Rows from block 8 of a small image classifier, named by matrix and row number. Rows with one number within an expert belong to one neuron, the router's apart. Each number is 50 + 12 x the weight over its row's rms, rounded and kept within 0 to 99. All counts start at 0.
Before each expert's rows are labels from the 100 images, of 14976, where the router gives the expert most weight on average: "patch colour" is the nearest of a few named colours to the mean colour under the peak; "responds to" is what is common among them. Only what is clearly more common there than usual is listed. The data: microscope photos of single blood and bone marrow cells.
# router: router (model.blocks.8.mlp.router.weight, 8x384, trained with AdamW), inputs 154-230
# up: expert up (model.blocks.8.mlp.up, 8x192x384), inputs 154-230
# down: expert down (model.blocks.8.mlp.down, 8x384x192, transposed), outputs 154-230

# expert 6
patch colour: pink
responds to: smear: peripheral blood; cell type: segmented neutrophil
router.6:54 31 49 49 41 54 41 35 56 32 27 46 37 49 45 59 56 48 36 56 54 61 53 56 48 44 38 46 52 47 46 70 51 59 57 48 44 41 31 61 75 75 55 57 51 34 64 57 42 41 68 44 62 33 55 43 72 72 36 46 49 63 55 50 56 38 54 33 65 73 56 61 45 56 71 43 46
up.0:46 53 58 43 46 48 36 61 34 42 39 55 43 45 53 39 49 67 75 42 53 47 29 46 43 56 43 27 26 39 62 42 55 56 25 42 48 32 52 50 53 65 56 20 49 59 43 39 58 38 61 56 50 70 53 62 53 68 29 57 47 30 53 32 66 50 59 69 53 42 59 20 43 67 56 54 43
down.0:66 48 48 41 52 68 67 38 44 45 38 45 42 53 42 62 34 45 49 46 31 34 71 59 59 66 30 30 67 52 71 75 61 34 34 50 47 22 55 41 79 42 32 54 60 49 65 50 33 72 71 50 69 55 74 67 34 65 71 29 32 52 67 33 54 46 34 68 32 67 49 41 29 54 27 41 66
up.1:52 47 75 33 54 61 59 47 58 58 45 54 54 41 58 59 43 32 50 41 41 66 41 56 59 20 55 37 63 36 38 64 55 60 36 74 52 68 44 44 35 53 34 59 37 34 35 80 45 42 50 63 47 55 43 33 49 42 60 46 43 57 54 25 52 48 57 65 40 49 67 31 29 45 50 46 34
down.1:55 64 43 47 56 53 51 50 57 58 46 43 54 50 48 68 62 56 55 57 58 48 42 41 52 48 43 54 50 22 50 54 60 69 49 38 61 71 32 72 52 42 61 38 46 56 68 61 56 55 56 74 57 35 36 49 41 46 30 63 67 30 50 47 41 48 51 54 45 36 42 24 67 51 28 59 64
up.2:29 54 64 44 48 40 32 49 54 42 36 38 51 44 49 42 60 63 69 41 40 57 51 41 43 59 52 55 39 41 67 23 47 51 54 54 61 44 45 61 36 44 55 51 34 65 42 61 53 34 55 51 66 57 59 40 67 43 63 27 39 61 48 55 39 61 56 63 61 50 79 54 28 55 52 44 46
down.2:65 39 56 54 49 46 55 50 69 51 50 59 44 46 71 70 55 63 43 25 66 27 41 44 46 63 38 69 40 45 50 68 49 56 28 46 48 70 64 59 55 46 55 53 56 34 39 36 59 75 40 63 58 63 49 29 44 48 41 64 38 26 27 51 46 53 47 49 69 55 37 55 42 68 34 54 40
up.3:40 48 47 51 46 66 56 45 50 42 47 84 54 52 64 54 56 34 29 75 50 53 67 51 46 48 43 59 24 35 49 47 46 64 73 45 64 59 27 44 99 53 42 63 39 62 64 52 55 70 64 60 56 46 66 59 33 54 26 77 46 45 36 51 31 51 47 26 65 54 56 36 37 44 47 65 56
down.3:45 43 54 67 78 49 62 46 47 60 40 45 48 43 44 44 30 64 70 47 55 55 33 52 40 68 42 55 63 72 54 39 61 49 44 66 55 59 63 54 19 65 55 38 60 46 49 46 49 29 54 31 59 37 65 57 61 56 68 33 52 62 62 50 44 45 61 48 43 54 45 50 17 50 32 54 43

# expert 4
patch colour: grey
responds to: cell type: proerythroblast
router.4:42 65 83 68 56 68 44 52 71 65 55 62 59 38 56 66 38 38 47 36 43 44 64 43 47 51 48 39 59 47 49 52 48 38 56 35 61 66 67 38 60 39 41 46 56 47 34 51 40 68 45 64 41 56 42 58 48 37 62 68 39 57 29 49 48 40 64 49 58 48 61 48 31 62 12 57 30
up.0:56 54 49 70 43 59 31 43 54 45 36 58 25 59 53 82 38 43 34 61 41 47 36 47 59 58 66 87 26 54 34 30 53 56 32 28 61 43 61 38 67 28 42 42 68 48 55 30 58 62 54 58 61 45 36 53 49 31 61 64 57 53 55 72 43 49 48 53 33 38 47 61 43 53 53 67 43
down.0:39 59 52 44 55 67 68 80 45 57 57 35 43 63 25 30 53 57 62 47 40 62 46 50 32 61 65 61 48 41 56 64 49 55 57 60 33 55 45 66 75 57 26 36 61 55 29 57 35 40 62 59 34 46 65 23 53 51 37 59 61 55 33 66 50 24 32 57 67 53 42 48 59 54 57 46 65
up.1:63 59 57 50 55 57 71 61 56 65 40 56 33 54 43 41 48 44 39 31 41 45 23 64 52 36 47 50 48 45 55 44 49 47 62 58 59 40 69 34 65 75 60 38 48 70 32 57 49 65 59 48 55 61 55 44 51 52 73 57 59 51 37 71 40 46 53 42 61 54 51 62 55 52 55 53 46
down.1:36 29 48 59 45 42 48 65 54 41 50 64 44 30 25 68 49 53 26 48 21 50 31 26 38 66 32 45 55 47 48 27 38 65 54 49 48 43 39 67 40 59 46 41 78 64 62 49 64 60 26 64 52 44 62 39 51 40 68 41 41 40 31 47 56 54 47 40 50 53 42 42 54 19 42 49 54
up.2:61 41 78 48 43 50 38 36 48 55 30 46 14 38 47 64 46 33 66 51 32 50 66 43 65 52 71 35 65 42 51 64 26 50 53 64 48 51 46 74 58 66 49 49 54 59 48 32 67 51 66 56 43 39 51 30 67 61 41 45 60 63 60 41 54 56 54 42 39 49 47 44 57 78 66 46 60
down.2:44 61 34 44 49 36 48 45 54 57 42 56 62 60 60 53 34 52 59 28 47 46 75 58 50 37 45 56 59 57 62 68 47 70 51 47 35 64 48 48 40 35 75 61 34 32 55 60 73 40 63 44 33 50 60 59 43 67 35 45 55 47 38 54 59 37 44 31 48 54 47 49 52 46 51 44 44
up.3:54 53 60 52 37 66 39 50 42 43 30 54 41 44 48 54 46 47 43 60 59 45 59 54 59 49 48 48 53 48 60 58 22 30 49 49 64 65 58 59 51 27 68 64 57 55 38 62 59 59 38 60 41 50 40 52 70 46 50 62 45 60 61 32 66 49 62 41 30 49 58 48 53 66 36 30 58
down.3:39 66 44 32 57 66 48 43 42 41 60 25 22 36 43 64 56 35 51 47 53 49 60 82 32 45 57 46 58 37 27 57 75 51 53 74 64 19 44 63 59 77 70 49 54 47 39 42 52 42 51 36 51 62 57 64 69 63 59 52 42 65 26 40 42 64 51 50 42 83 65 58 38 45 47 51 57

# expert 1
patch colour: pink
responds to: smear: peripheral blood; cell type: platelet; cell type: segmented neutrophil
router.1:50 48 25 41 59 57 57 64 64 44 45 40 47 49 69 34 80 39 59 48 25 54 44 33 33 54 54 59 54 44 72 52 33 64 48 67 58 65 45 62 33 34 64 52 44 63 39 45 40 54 50 42 33 68 57 74 45 59 46 30 44 50 65 67 55 52 47 57 52 59 64 57 48 62 54 36 49
up.0:43 44 64 45 53 42 51 14 51 42 41 47 45 54 80 28 44 41 64 55 52 57 40 30 58 55 37 56 40 70 35 66 54 18 21 48 39 44 20 50 67 40 54 57 50 40 51 72 40 64 50 52 50 44 49 37 45 52 40 39 37 59 61 61 53 62 63 65 63 42 48 50 44 36 72 68 43
down.0:36 52 47 53 40 61 52 55 59 59 52 60 58 58 50 60 36 61 55 40 28 41 56 34 45 44 51 52 37 48 50 47 66 52 39 43 63 43 45 41 50 36 31 51 48 46 82 61 54 48 54 37 60 53 65 32 47 48 40 70 43 56 34 66 39 31 52 37 47 34 55 67 42 50 55 62 72
up.1:68 61 48 46 49 43 73 58 63 54 46 40 42 53 40 38 64 52 35 36 56 46 81 47 62 47 78 49 43 44 51 33 32 59 59 38 38 50 51 47 65 49 55 51 61 34 54 32 54 54 44 44 48 58 56 40 39 61 51 67 65 74 47 43 54 64 45 46 73 55 54 53 29 47 51 42 63
down.1:55 23 51 29 32 66 56 50 48 38 74 49 41 46 39 45 43 46 40 53 53 76 29 26 61 58 57 44 50 41 34 43 45 63 45 42 51 41 49 52 59 68 50 47 63 36 67 50 63 76 45 58 33 57 72 50 55 51 73 55 48 44 41 36 43 50 59 31 28 54 46 57 36 55 36 56 58
up.2:62 53 46 29 46 47 38 55 58 57 66 48 40 58 44 72 53 55 37 52 66 48 90 45 26 68 68 51 44 47 24 37 53 57 57 57 60 54 54 17 43 57 51 35 55 79 29 54 44 42 79 67 46 62 52 45 55 55 37 47 31 61 56 35 40 49 46 39 54 48 56 66 15 58 62 54 36
down.2:64 66 52 55 61 63 70 45 45 48 27 41 48 39 72 51 49 43 32 39 38 57 52 39 62 42 69 44 68 54 53 36 32 55 59 46 39 50 60 44 59 57 34 53 38 54 49 29 42 54 40 57 30 64 60 63 20 50 51 22 53 54 44 48 53 63 38 39 50 78 43 48 70 62 48 37 36
up.3:49 62 38 52 30 49 41 42 57 52 43 63 65 45 34 56 60 43 61 72 57 64 53 64 54 54 46 33 68 44 52 55 54 49 54 56 48 58 41 50 47 52 47 39 40 52 59 72 50 61 53 49 49 39 54 43 55 46 45 62 36 76 54 35 72 33 49 35 33 68 66 69 51 47 41 57 60
down.3:32 48 45 55 45 25 42 55 48 61 66 47 44 52 42 39 62 46 40 69 48 66 55 32 50 42 32 54 48 50 72 30 54 34 37 36 52 60 34 56 61 40 20 28 48 46 61 57 51 55 59 35 73 42 79 57 56 58 50 62 52 33 46 53 30 38 37 69 24 68 60 43 51 39 47 57 40

# expert 2
patch colour: pink
responds to: smear: peripheral blood; cell type: segmented neutrophil; cell type: lymphocyte
router.2:57 44 49 52 51 65 57 53 61 55 44 57 67 45 41 38 44 72 33 72 46 66 39 67 56 65 42 68 49 63 73 43 24 49 64 57 34 48 58 60 51 55 60 59 53 77 57 55 30 50 57 40 36 48 51 49 55 61 61 34 44 66 52 55 53 31 54 62 38 61 51 71 69 43 79 40 53
up.0:59 65 49 36 49 66 60 51 63 56 38 39 42 45 56 53 56 43 51 45 41 63 69 69 37 48 52 50 57 54 66 70 63 51 37 62 45 42 68 50 81 32 37 49 37 46 60 66 42 44 62 39 40 36 50 59 35 35 49 54 29 61 48 48 50 59 51 46 48 51 51 47 54 47 48 51 42
down.0:50 56 47 45 61 60 43 48 49 53 56 50 45 71 52 57 46 46 64 38 34 40 41 47 28 50 69 54 54 50 54 55 41 28 33 54 60 58 52 45 48 48 54 49 49 53 47 49 57 41 29 51 79 59 46 51 63 26 68 66 41 48 49 43 44 77 45 46 59 55 63 57 68 59 45 43 50
up.1:57 52 68 48 37 41 57 44 57 80 40 74 24 42 64 37 49 22 50 33 37 34 43 53 54 27 61 37 35 51 34 42 61 36 53 42 54 55 37 54 43 86 64 46 72 41 46 48 50 46 43 53 50 55 50 53 47 67 51 47 48 21 46 38 48 69 53 51 34 58 45 48 48 34 35 36 64
down.1:71 55 36 44 61 54 44 45 67 42 70 48 42 43 62 32 43 57 23 43 67 33 49 45 32 60 45 74 50 48 39 50 51 53 40 68 44 42 59 73 36 45 67 37 57 34 65 66 51 48 55 42 61 37 55 28 72 61 69 50 62 55 37 56 60 55 38 45 62 53 52 31 44 45 43 56 52
up.2:38 43 37 55 34 67 44 62 46 61 28 63 40 31 50 62 42 58 58 72 46 51 40 46 45 47 25 41 48 48 42 51 55 42 55 44 32 60 70 51 25 68 63 22 45 62 46 46 54 58 62 44 45 52 48 42 47 59 41 22 46 31 29 46 50 39 47 43 52 39 61 38 56 69 62 42 48
down.2:66 50 43 40 41 31 48 46 53 38 41 36 21 43 59 56 47 38 28 48 54 49 61 40 62 28 51 56 58 49 26 72 66 43 41 62 47 36 61 27 47 66 57 72 61 59 38 58 50 57 30 49 55 72 63 26 44 59 50 58 58 65 56 35 49 38 47 42 37 36 44 58 51 36 28 39 39
up.3:52 50 35 54 43 66 36 34 43 37 31 52 41 77 72 78 48 65 30 55 53 54 42 57 54 53 32 35 48 40 53 51 45 62 35 34 49 39 45 54 56 48 43 59 47 37 63 49 43 58 56 47 53 56 37 34 73 62 40 55 56 38 49 63 68 52 44 46 72 61 53 51 54 52 71 47 70
down.3:56 57 49 53 56 43 64 59 27 60 50 54 28 54 71 62 40 49 42 57 21 42 67 32 56 65 61 42 49 54 42 72 59 55 48 57 67 33 40 38 44 60 66 51 47 40 32 56 62 71 72 51 26 45 51 54 41 58 55 62 44 76 32 49 60 52 60 51 69 48 57 45 60 43 37 42 31