From a checkpoint of a small image classifier: 24.9M parameters.
Rows from block 9 of a small image classifier, named by matrix and row number. Rows with one number within an expert belong to one neuron, the router's apart. Each number is 50 + 10 x the weight over its row's rms, rounded and kept within 0 to 99. All counts start at 0.
Before each expert's rows are labels from the 100 images, of 14976, where the router gives the expert most weight on average: "colour at peak" is the nearest of a few named colours to the mean colour under the peak; "top examples" is what is common among them. Only what is clearly more common there than usual is listed. The data: microscope photos of single blood and bone marrow cells. In brackets: how many of the 100, against the usual share in percent.
# router: router (model.blocks.9.mlp.router.weight, 8x384, trained with AdamW), inputs 192-287
# up: expert up (model.blocks.9.mlp.up, 8x192x384), inputs 192-287
# down: expert down (model.blocks.9.mlp.down, 8x384x192, transposed), outputs 192-287

# expert 4
colour at peak: pink (94 vs 23)
top examples: smear: peripheral blood (100 vs 16.2); cell type: platelet (70 vs 1.1)
router.4:51 63 68 67 54 55 54 32 45 62 29 54 47 47 49 47 58 47 65 67 48 36 40 70 55 55 57 57 51 44 69 55 58 52 30 55 70 36 61 43 37 52 48 66 52 51 53 56 57 35 75 66 46 58 47 43 56 45 45 55 47 53 65 57 61 55 73 38 48 53 42 59 57 49 42 57 49 52 48 45 56 63 57 62 38 57 44 57 54 62 58 42 56 45 49 49
up.0:66 33 42 51 52 49 55 66 63 50 52 69 35 52 53 38 54 63 44 37 31 44 53 70 33 36 56 41 49 46 37 47 55 49 35 45 37 44 49 28 52 41 52 49 43 42 40 35 56 49 59 46 50 39 58 36 42 48 44 47 40 54 44 46 30 35 52 55 36 65 59 33 59 52 53 48 40 56 58 62 53 43 63 49 56 52 53 46 45 62 49 52 44 44 34 60
down.0:45 50 40 44 66 51 46 32 49 53 49 41 50 41 28 56 46 49 34 42 43 50 38 49 55 67 50 42 40 73 58 40 41 51 49 47 60 53 51 47 49 42 62 39 45 54 46 44 45 34 69 45 61 37 55 58 52 41 46 39 68 50 55 61 51 50 55 48 42 51 47 41 49 43 36 53 41 37 56 76 39 58 41 39 44 56 49 44 48 43 47 46 56 44 39 43
up.1:52 52 52 40 51 38 53 57 55 59 45 54 66 50 53 52 49 45 48 46 45 48 58 28 66 66 46 49 49 43 49 29 50 59 41 49 54 30 55 41 49 47 46 47 52 50 64 37 50 69 29 43 53 54 47 63 44 49 35 64 47 45 46 57 44 50 51 72 46 58 55 29 53 51 38 46 37 62 41 65 44 48 53 45 58 55 55 48 58 59 48 57 55 35 43 40
down.1:68 46 48 50 46 50 51 32 46 56 53 35 43 51 61 47 48 45 53 43 65 61 47 48 57 49 58 59 67 51 53 42 39 39 27 56 60 30 45 32 59 59 50 52 41 50 62 39 37 56 44 56 36 48 37 53 44 63 57 59 43 59 38 43 59 37 53 74 30 48 55 39 64 56 53 64 56 42 68 52 62 54 57 54 47 47 47 42 50 54 45 41 52 36 49 42
up.2:54 45 44 50 44 35 47 54 60 45 32 36 49 51 38 62 38 58 45 49 47 66 50 43 45 47 37 45 50 45 57 41 37 51 47 55 55 46 53 39 40 61 33 46 46 51 52 59 41 36 47 38 54 44 58 46 37 43 50 37 56 70 64 52 48 64 64 59 58 41 51 59 42 68 33 60 41 38 55 68 58 40 41 48 64 45 60 53 40 52 48 47 37 48 53 58
down.2:56 37 40 45 55 57 43 39 53 28 42 62 66 37 55 66 53 63 36 59 42 45 48 36 62 50 47 47 52 30 52 52 31 52 49 43 48 44 36 47 56 38 38 61 62 40 42 41 29 62 56 56 59 45 57 49 52 39 64 66 38 45 48 42 49 51 47 49 68 48 31 41 41 36 64 39 70 55 61 54 56 41 59 67 62 35 64 48 44 60 46 54 63 40 47 66

# expert 0
colour at peak: blue (50 vs 9.6)
top examples: cell type: blast (36 vs 6.1); cell type: promyelocyte (26 vs 6.4)
router.0:61 46 40 41 50 45 39 69 59 63 76 56 50 57 47 69 62 55 53 37 55 45 63 36 57 37 29 44 49 56 54 41 39 49 65 29 41 49 51 61 74 40 47 36 42 42 50 53 33 61 23 46 53 68 49 51 59 44 51 63 52 44 45 41 55 47 47 37 47 50 63 50 56 52 49 47 47 47 59 50 47 38 32 49 54 55 61 58 64 54 54 53 46 52 51 64
up.0:52 53 41 36 50 53 60 46 33 59 53 37 47 48 46 55 44 60 60 59 58 43 55 37 37 46 39 49 51 55 30 48 38 58 65 41 52 49 66 45 44 51 44 37 48 52 66 48 39 48 43 48 53 48 66 70 67 54 54 44 56 58 64 58 45 53 44 45 64 47 65 48 46 60 69 50 50 60 61 72 58 49 46 50 40 44 60 50 40 48 46 47 42 59 54 57
down.0:57 63 42 42 47 70 47 66 50 36 35 47 53 64 53 55 54 41 48 74 55 52 42 42 59 62 52 36 38 42 48 42 30 54 21 38 59 36 41 57 41 46 64 38 50 31 58 61 53 45 60 52 42 49 36 56 57 37 41 56 61 45 55 55 29 41 47 45 56 53 46 43 46 62 54 44 47 62 49 56 47 33 54 46 54 50 33 43 46 53 58 52 35 45 58 48
up.1:38 48 62 62 52 38 56 39 71 74 59 59 48 48 55 35 45 65 43 31 38 31 33 53 53 41 49 60 44 49 47 48 42 50 59 57 54 64 64 57 50 39 53 58 48 43 50 64 60 48 27 58 57 48 43 54 36 41 47 58 57 42 47 63 50 56 56 59 34 48 59 43 48 70 57 53 46 51 41 29 47 44 50 61 49 50 44 43 62 59 66 58 50 49 42 51
down.1:35 55 83 49 52 53 48 62 61 53 47 48 60 49 61 64 38 41 52 39 44 57 69 49 51 67 43 37 26 30 56 55 53 43 38 48 57 58 51 38 37 42 32 49 53 45 50 53 44 53 51 55 57 50 54 45 55 45 48 46 47 49 43 67 74 50 53 34 38 51 48 52 65 47 71 53 51 49 48 40 47 63 46 51 56 46 33 48 64 53 46 43 29 39 46 62
up.2:60 61 42 66 57 54 55 42 43 66 58 33 38 53 50 64 50 51 45 47 54 41 45 48 59 45 65 61 50 62 46 46 44 36 55 56 38 52 59 41 46 54 43 46 50 51 51 30 65 41 41 39 44 41 65 39 45 59 50 52 57 57 57 54 54 37 54 65 65 45 48 46 52 64 48 41 38 59 61 57 42 63 61 46 42 41 47 52 73 49 43 39 38 51 49 52
down.2:47 56 28 53 48 50 53 54 44 53 50 47 42 37 24 55 30 51 42 52 50 41 48 66 68 58 51 48 47 42 58 59 53 50 56 51 50 51 55 54 59 39 57 47 49 48 37 56 55 72 55 66 50 70 44 49 48 37 67 59 52 51 32 57 48 53 63 41 48 52 47 83 50 38 42 42 56 52 50 50 52 34 54 33 47 47 70 43 59 68 48 56 53 44 55 46

# expert 5
colour at peak: grey (56 vs 22.1)
top examples: cell type: erythroblast (100 vs 14.3)
router.5:70 42 40 46 48 52 47 66 38 54 58 67 34 63 65 40 50 68 44 38 52 51 50 66 43 50 47 32 53 52 45 28 49 55 29 78 47 37 55 62 43 46 60 60 56 48 41 57 50 67 35 47 53 60 44 59 51 47 54 39 43 69 46 50 21 53 49 50 61 63 38 50 57 61 55 43 46 56 37 43 45 47 44 47 54 55 33 56 40 38 63 56 53 54 43 50
up.0:48 49 75 53 61 60 41 54 62 54 44 50 57 37 31 69 52 60 41 57 36 57 40 63 48 37 63 64 47 67 24 55 54 40 51 49 44 53 45 49 51 54 69 61 41 41 52 57 32 50 28 49 28 46 44 54 48 65 56 45 25 46 63 39 57 42 49 60 53 60 43 40 50 28 56 51 32 51 52 48 51 58 50 65 61 45 67 60 64 53 41 50 61 48 53 41
down.0:46 58 47 58 42 46 63 53 70 42 61 49 49 54 36 32 51 29 51 53 54 51 50 34 59 39 69 38 44 52 41 57 54 69 41 55 50 49 44 44 54 27 43 52 48 59 60 55 49 54 56 39 24 45 58 39 55 40 46 59 61 36 73 43 37 53 37 54 51 35 44 54 64 65 27 75 65 46 57 66 58 67 57 58 46 52 59 60 59 46 42 39 56 48 32 65
up.1:47 62 57 62 47 37 59 51 50 59 48 47 47 55 62 54 38 59 43 63 43 69 49 44 44 42 42 50 54 60 44 66 41 46 46 26 48 35 55 66 33 49 59 51 38 56 45 38 48 60 50 50 32 38 52 60 56 35 55 51 42 62 49 50 58 39 36 51 56 53 47 43 37 62 37 33 53 51 43 42 37 32 60 49 44 59 59 62 51 54 61 53 41 56 37 46
down.1:43 30 55 49 43 54 42 62 52 44 39 48 44 48 46 32 49 42 39 71 43 53 42 38 39 49 61 58 43 40 54 49 41 47 63 37 39 62 40 37 67 45 52 50 40 51 55 56 52 66 69 32 39 55 54 51 52 47 61 61 47 78 45 54 45 60 51 58 61 55 56 70 48 37 57 61 50 50 55 45 37 39 56 54 54 58 53 55 42 49 38 50 28 60 53 64
up.2:65 54 37 65 55 51 53 62 35 58 66 54 59 51 49 43 46 51 33 42 35 73 45 36 43 43 64 41 49 40 37 55 51 52 58 54 39 57 48 54 45 57 40 38 46 42 52 55 38 58 24 56 45 53 43 51 47 61 43 29 44 49 47 48 45 43 58 56 49 51 50 67 51 51 64 48 42 39 57 58 56 54 40 55 63 61 49 51 42 48 65 54 40 57 45 57
down.2:50 56 45 44 37 42 25 41 63 43 58 47 55 47 57 39 67 43 58 58 69 16 60 59 57 44 45 46 57 41 50 67 50 42 58 61 54 49 61 60 45 61 48 42 35 61 63 56 48 48 57 34 68 44 42 50 38 42 62 73 56 54 52 60 50 57 27 71 64 58 54 41 37 40 42 58 33 52 48 36 49 46 53 38 34 51 57 53 65 68 60 42 51 45 44 46

# expert 1
colour at peak: pink (51 vs 23)
top examples: cell type: artefact (34 vs 9.8)
router.1:63 35 51 55 52 48 51 54 33 51 52 61 45 59 33 47 55 52 50 47 45 39 53 57 69 45 46 42 49 72 43 41 42 53 58 44 41 49 53 61 67 63 51 65 46 68 33 61 40 54 39 52 59 49 50 58 38 50 59 42 61 65 52 56 51 50 56 46 70 58 62 48 55 50 72 63 42 33 51 52 45 60 47 48 57 48 52 46 50 41 37 58 40 65 42 54
up.0:44 60 61 51 75 50 62 63 45 55 41 47 50 53 47 33 38 41 35 50 75 43 64 38 34 53 44 33 43 42 56 58 48 57 48 43 69 46 38 23 63 61 55 59 52 30 56 46 41 66 48 41 52 52 63 39 54 39 62 45 45 45 36 44 35 64 42 58 42 51 61 49 46 46 77 59 34 52 46 53 67 50 56 56 34 43 49 52 54 39 47 43 40 54 64 53
down.0:40 72 64 44 35 37 51 68 55 46 51 40 51 51 47 54 44 45 48 45 54 46 45 45 55 59 41 37 60 49 42 67 34 46 47 58 41 40 61 47 44 41 38 59 43 63 60 51 26 47 66 46 53 29 29 45 48 50 50 29 49 60 41 57 51 40 61 48 33 40 59 30 48 41 71 44 60 47 59 64 69 25 45 60 55 52 65 41 54 58 55 38 43 36 61 27
up.1:63 52 66 41 35 42 67 62 49 73 53 46 63 52 72 48 53 28 47 33 53 73 50 40 48 51 71 52 42 37 52 37 60 56 51 50 46 54 46 38 52 50 49 52 77 45 65 43 44 40 68 46 66 43 48 57 43 54 49 37 58 40 39 59 44 55 58 63 58 40 51 34 27 50 47 55 43 57 53 35 48 46 59 68 59 52 29 48 61 50 53 46 45 37 48 36
down.1:57 57 59 62 60 51 47 66 55 75 64 49 45 36 66 54 51 48 48 56 42 46 39 60 48 48 56 55 56 38 58 46 64 41 46 58 74 46 58 39 25 69 52 49 44 54 68 54 41 47 56 58 31 49 59 65 45 42 40 41 48 34 39 43 55 56 53 49 45 32 53 52 41 42 62 44 61 41 44 53 63 34 51 48 57 31 41 56 60 50 56 30 56 44 51 43
up.2:84 49 55 51 48 56 68 38 58 47 47 52 33 41 52 49 45 53 49 75 36 41 52 44 30 54 38 52 54 47 21 45 60 34 43 50 52 61 49 55 25 60 53 51 45 49 45 52 40 60 37 41 76 46 40 38 51 50 55 42 61 52 59 39 60 45 54 57 51 66 52 43 43 71 58 51 60 50 57 38 65 34 46 50 47 44 52 59 65 48 44 58 53 49 58 44
down.2:50 31 61 66 42 46 43 55 45 58 31 45 66 63 65 57 30 27 56 55 62 60 54 50 41 44 52 45 45 36 49 54 44 40 40 69 47 42 46 60 42 47 43 53 48 65 39 50 60 62 46 51 57 34 56 68 60 34 59 35 51 55 66 63 49 64 46 49 59 50 56 64 63 44 60 38 51 51 59 48 38 57 55 47 56 55 59 51 53 45 57 73 47 45 57 50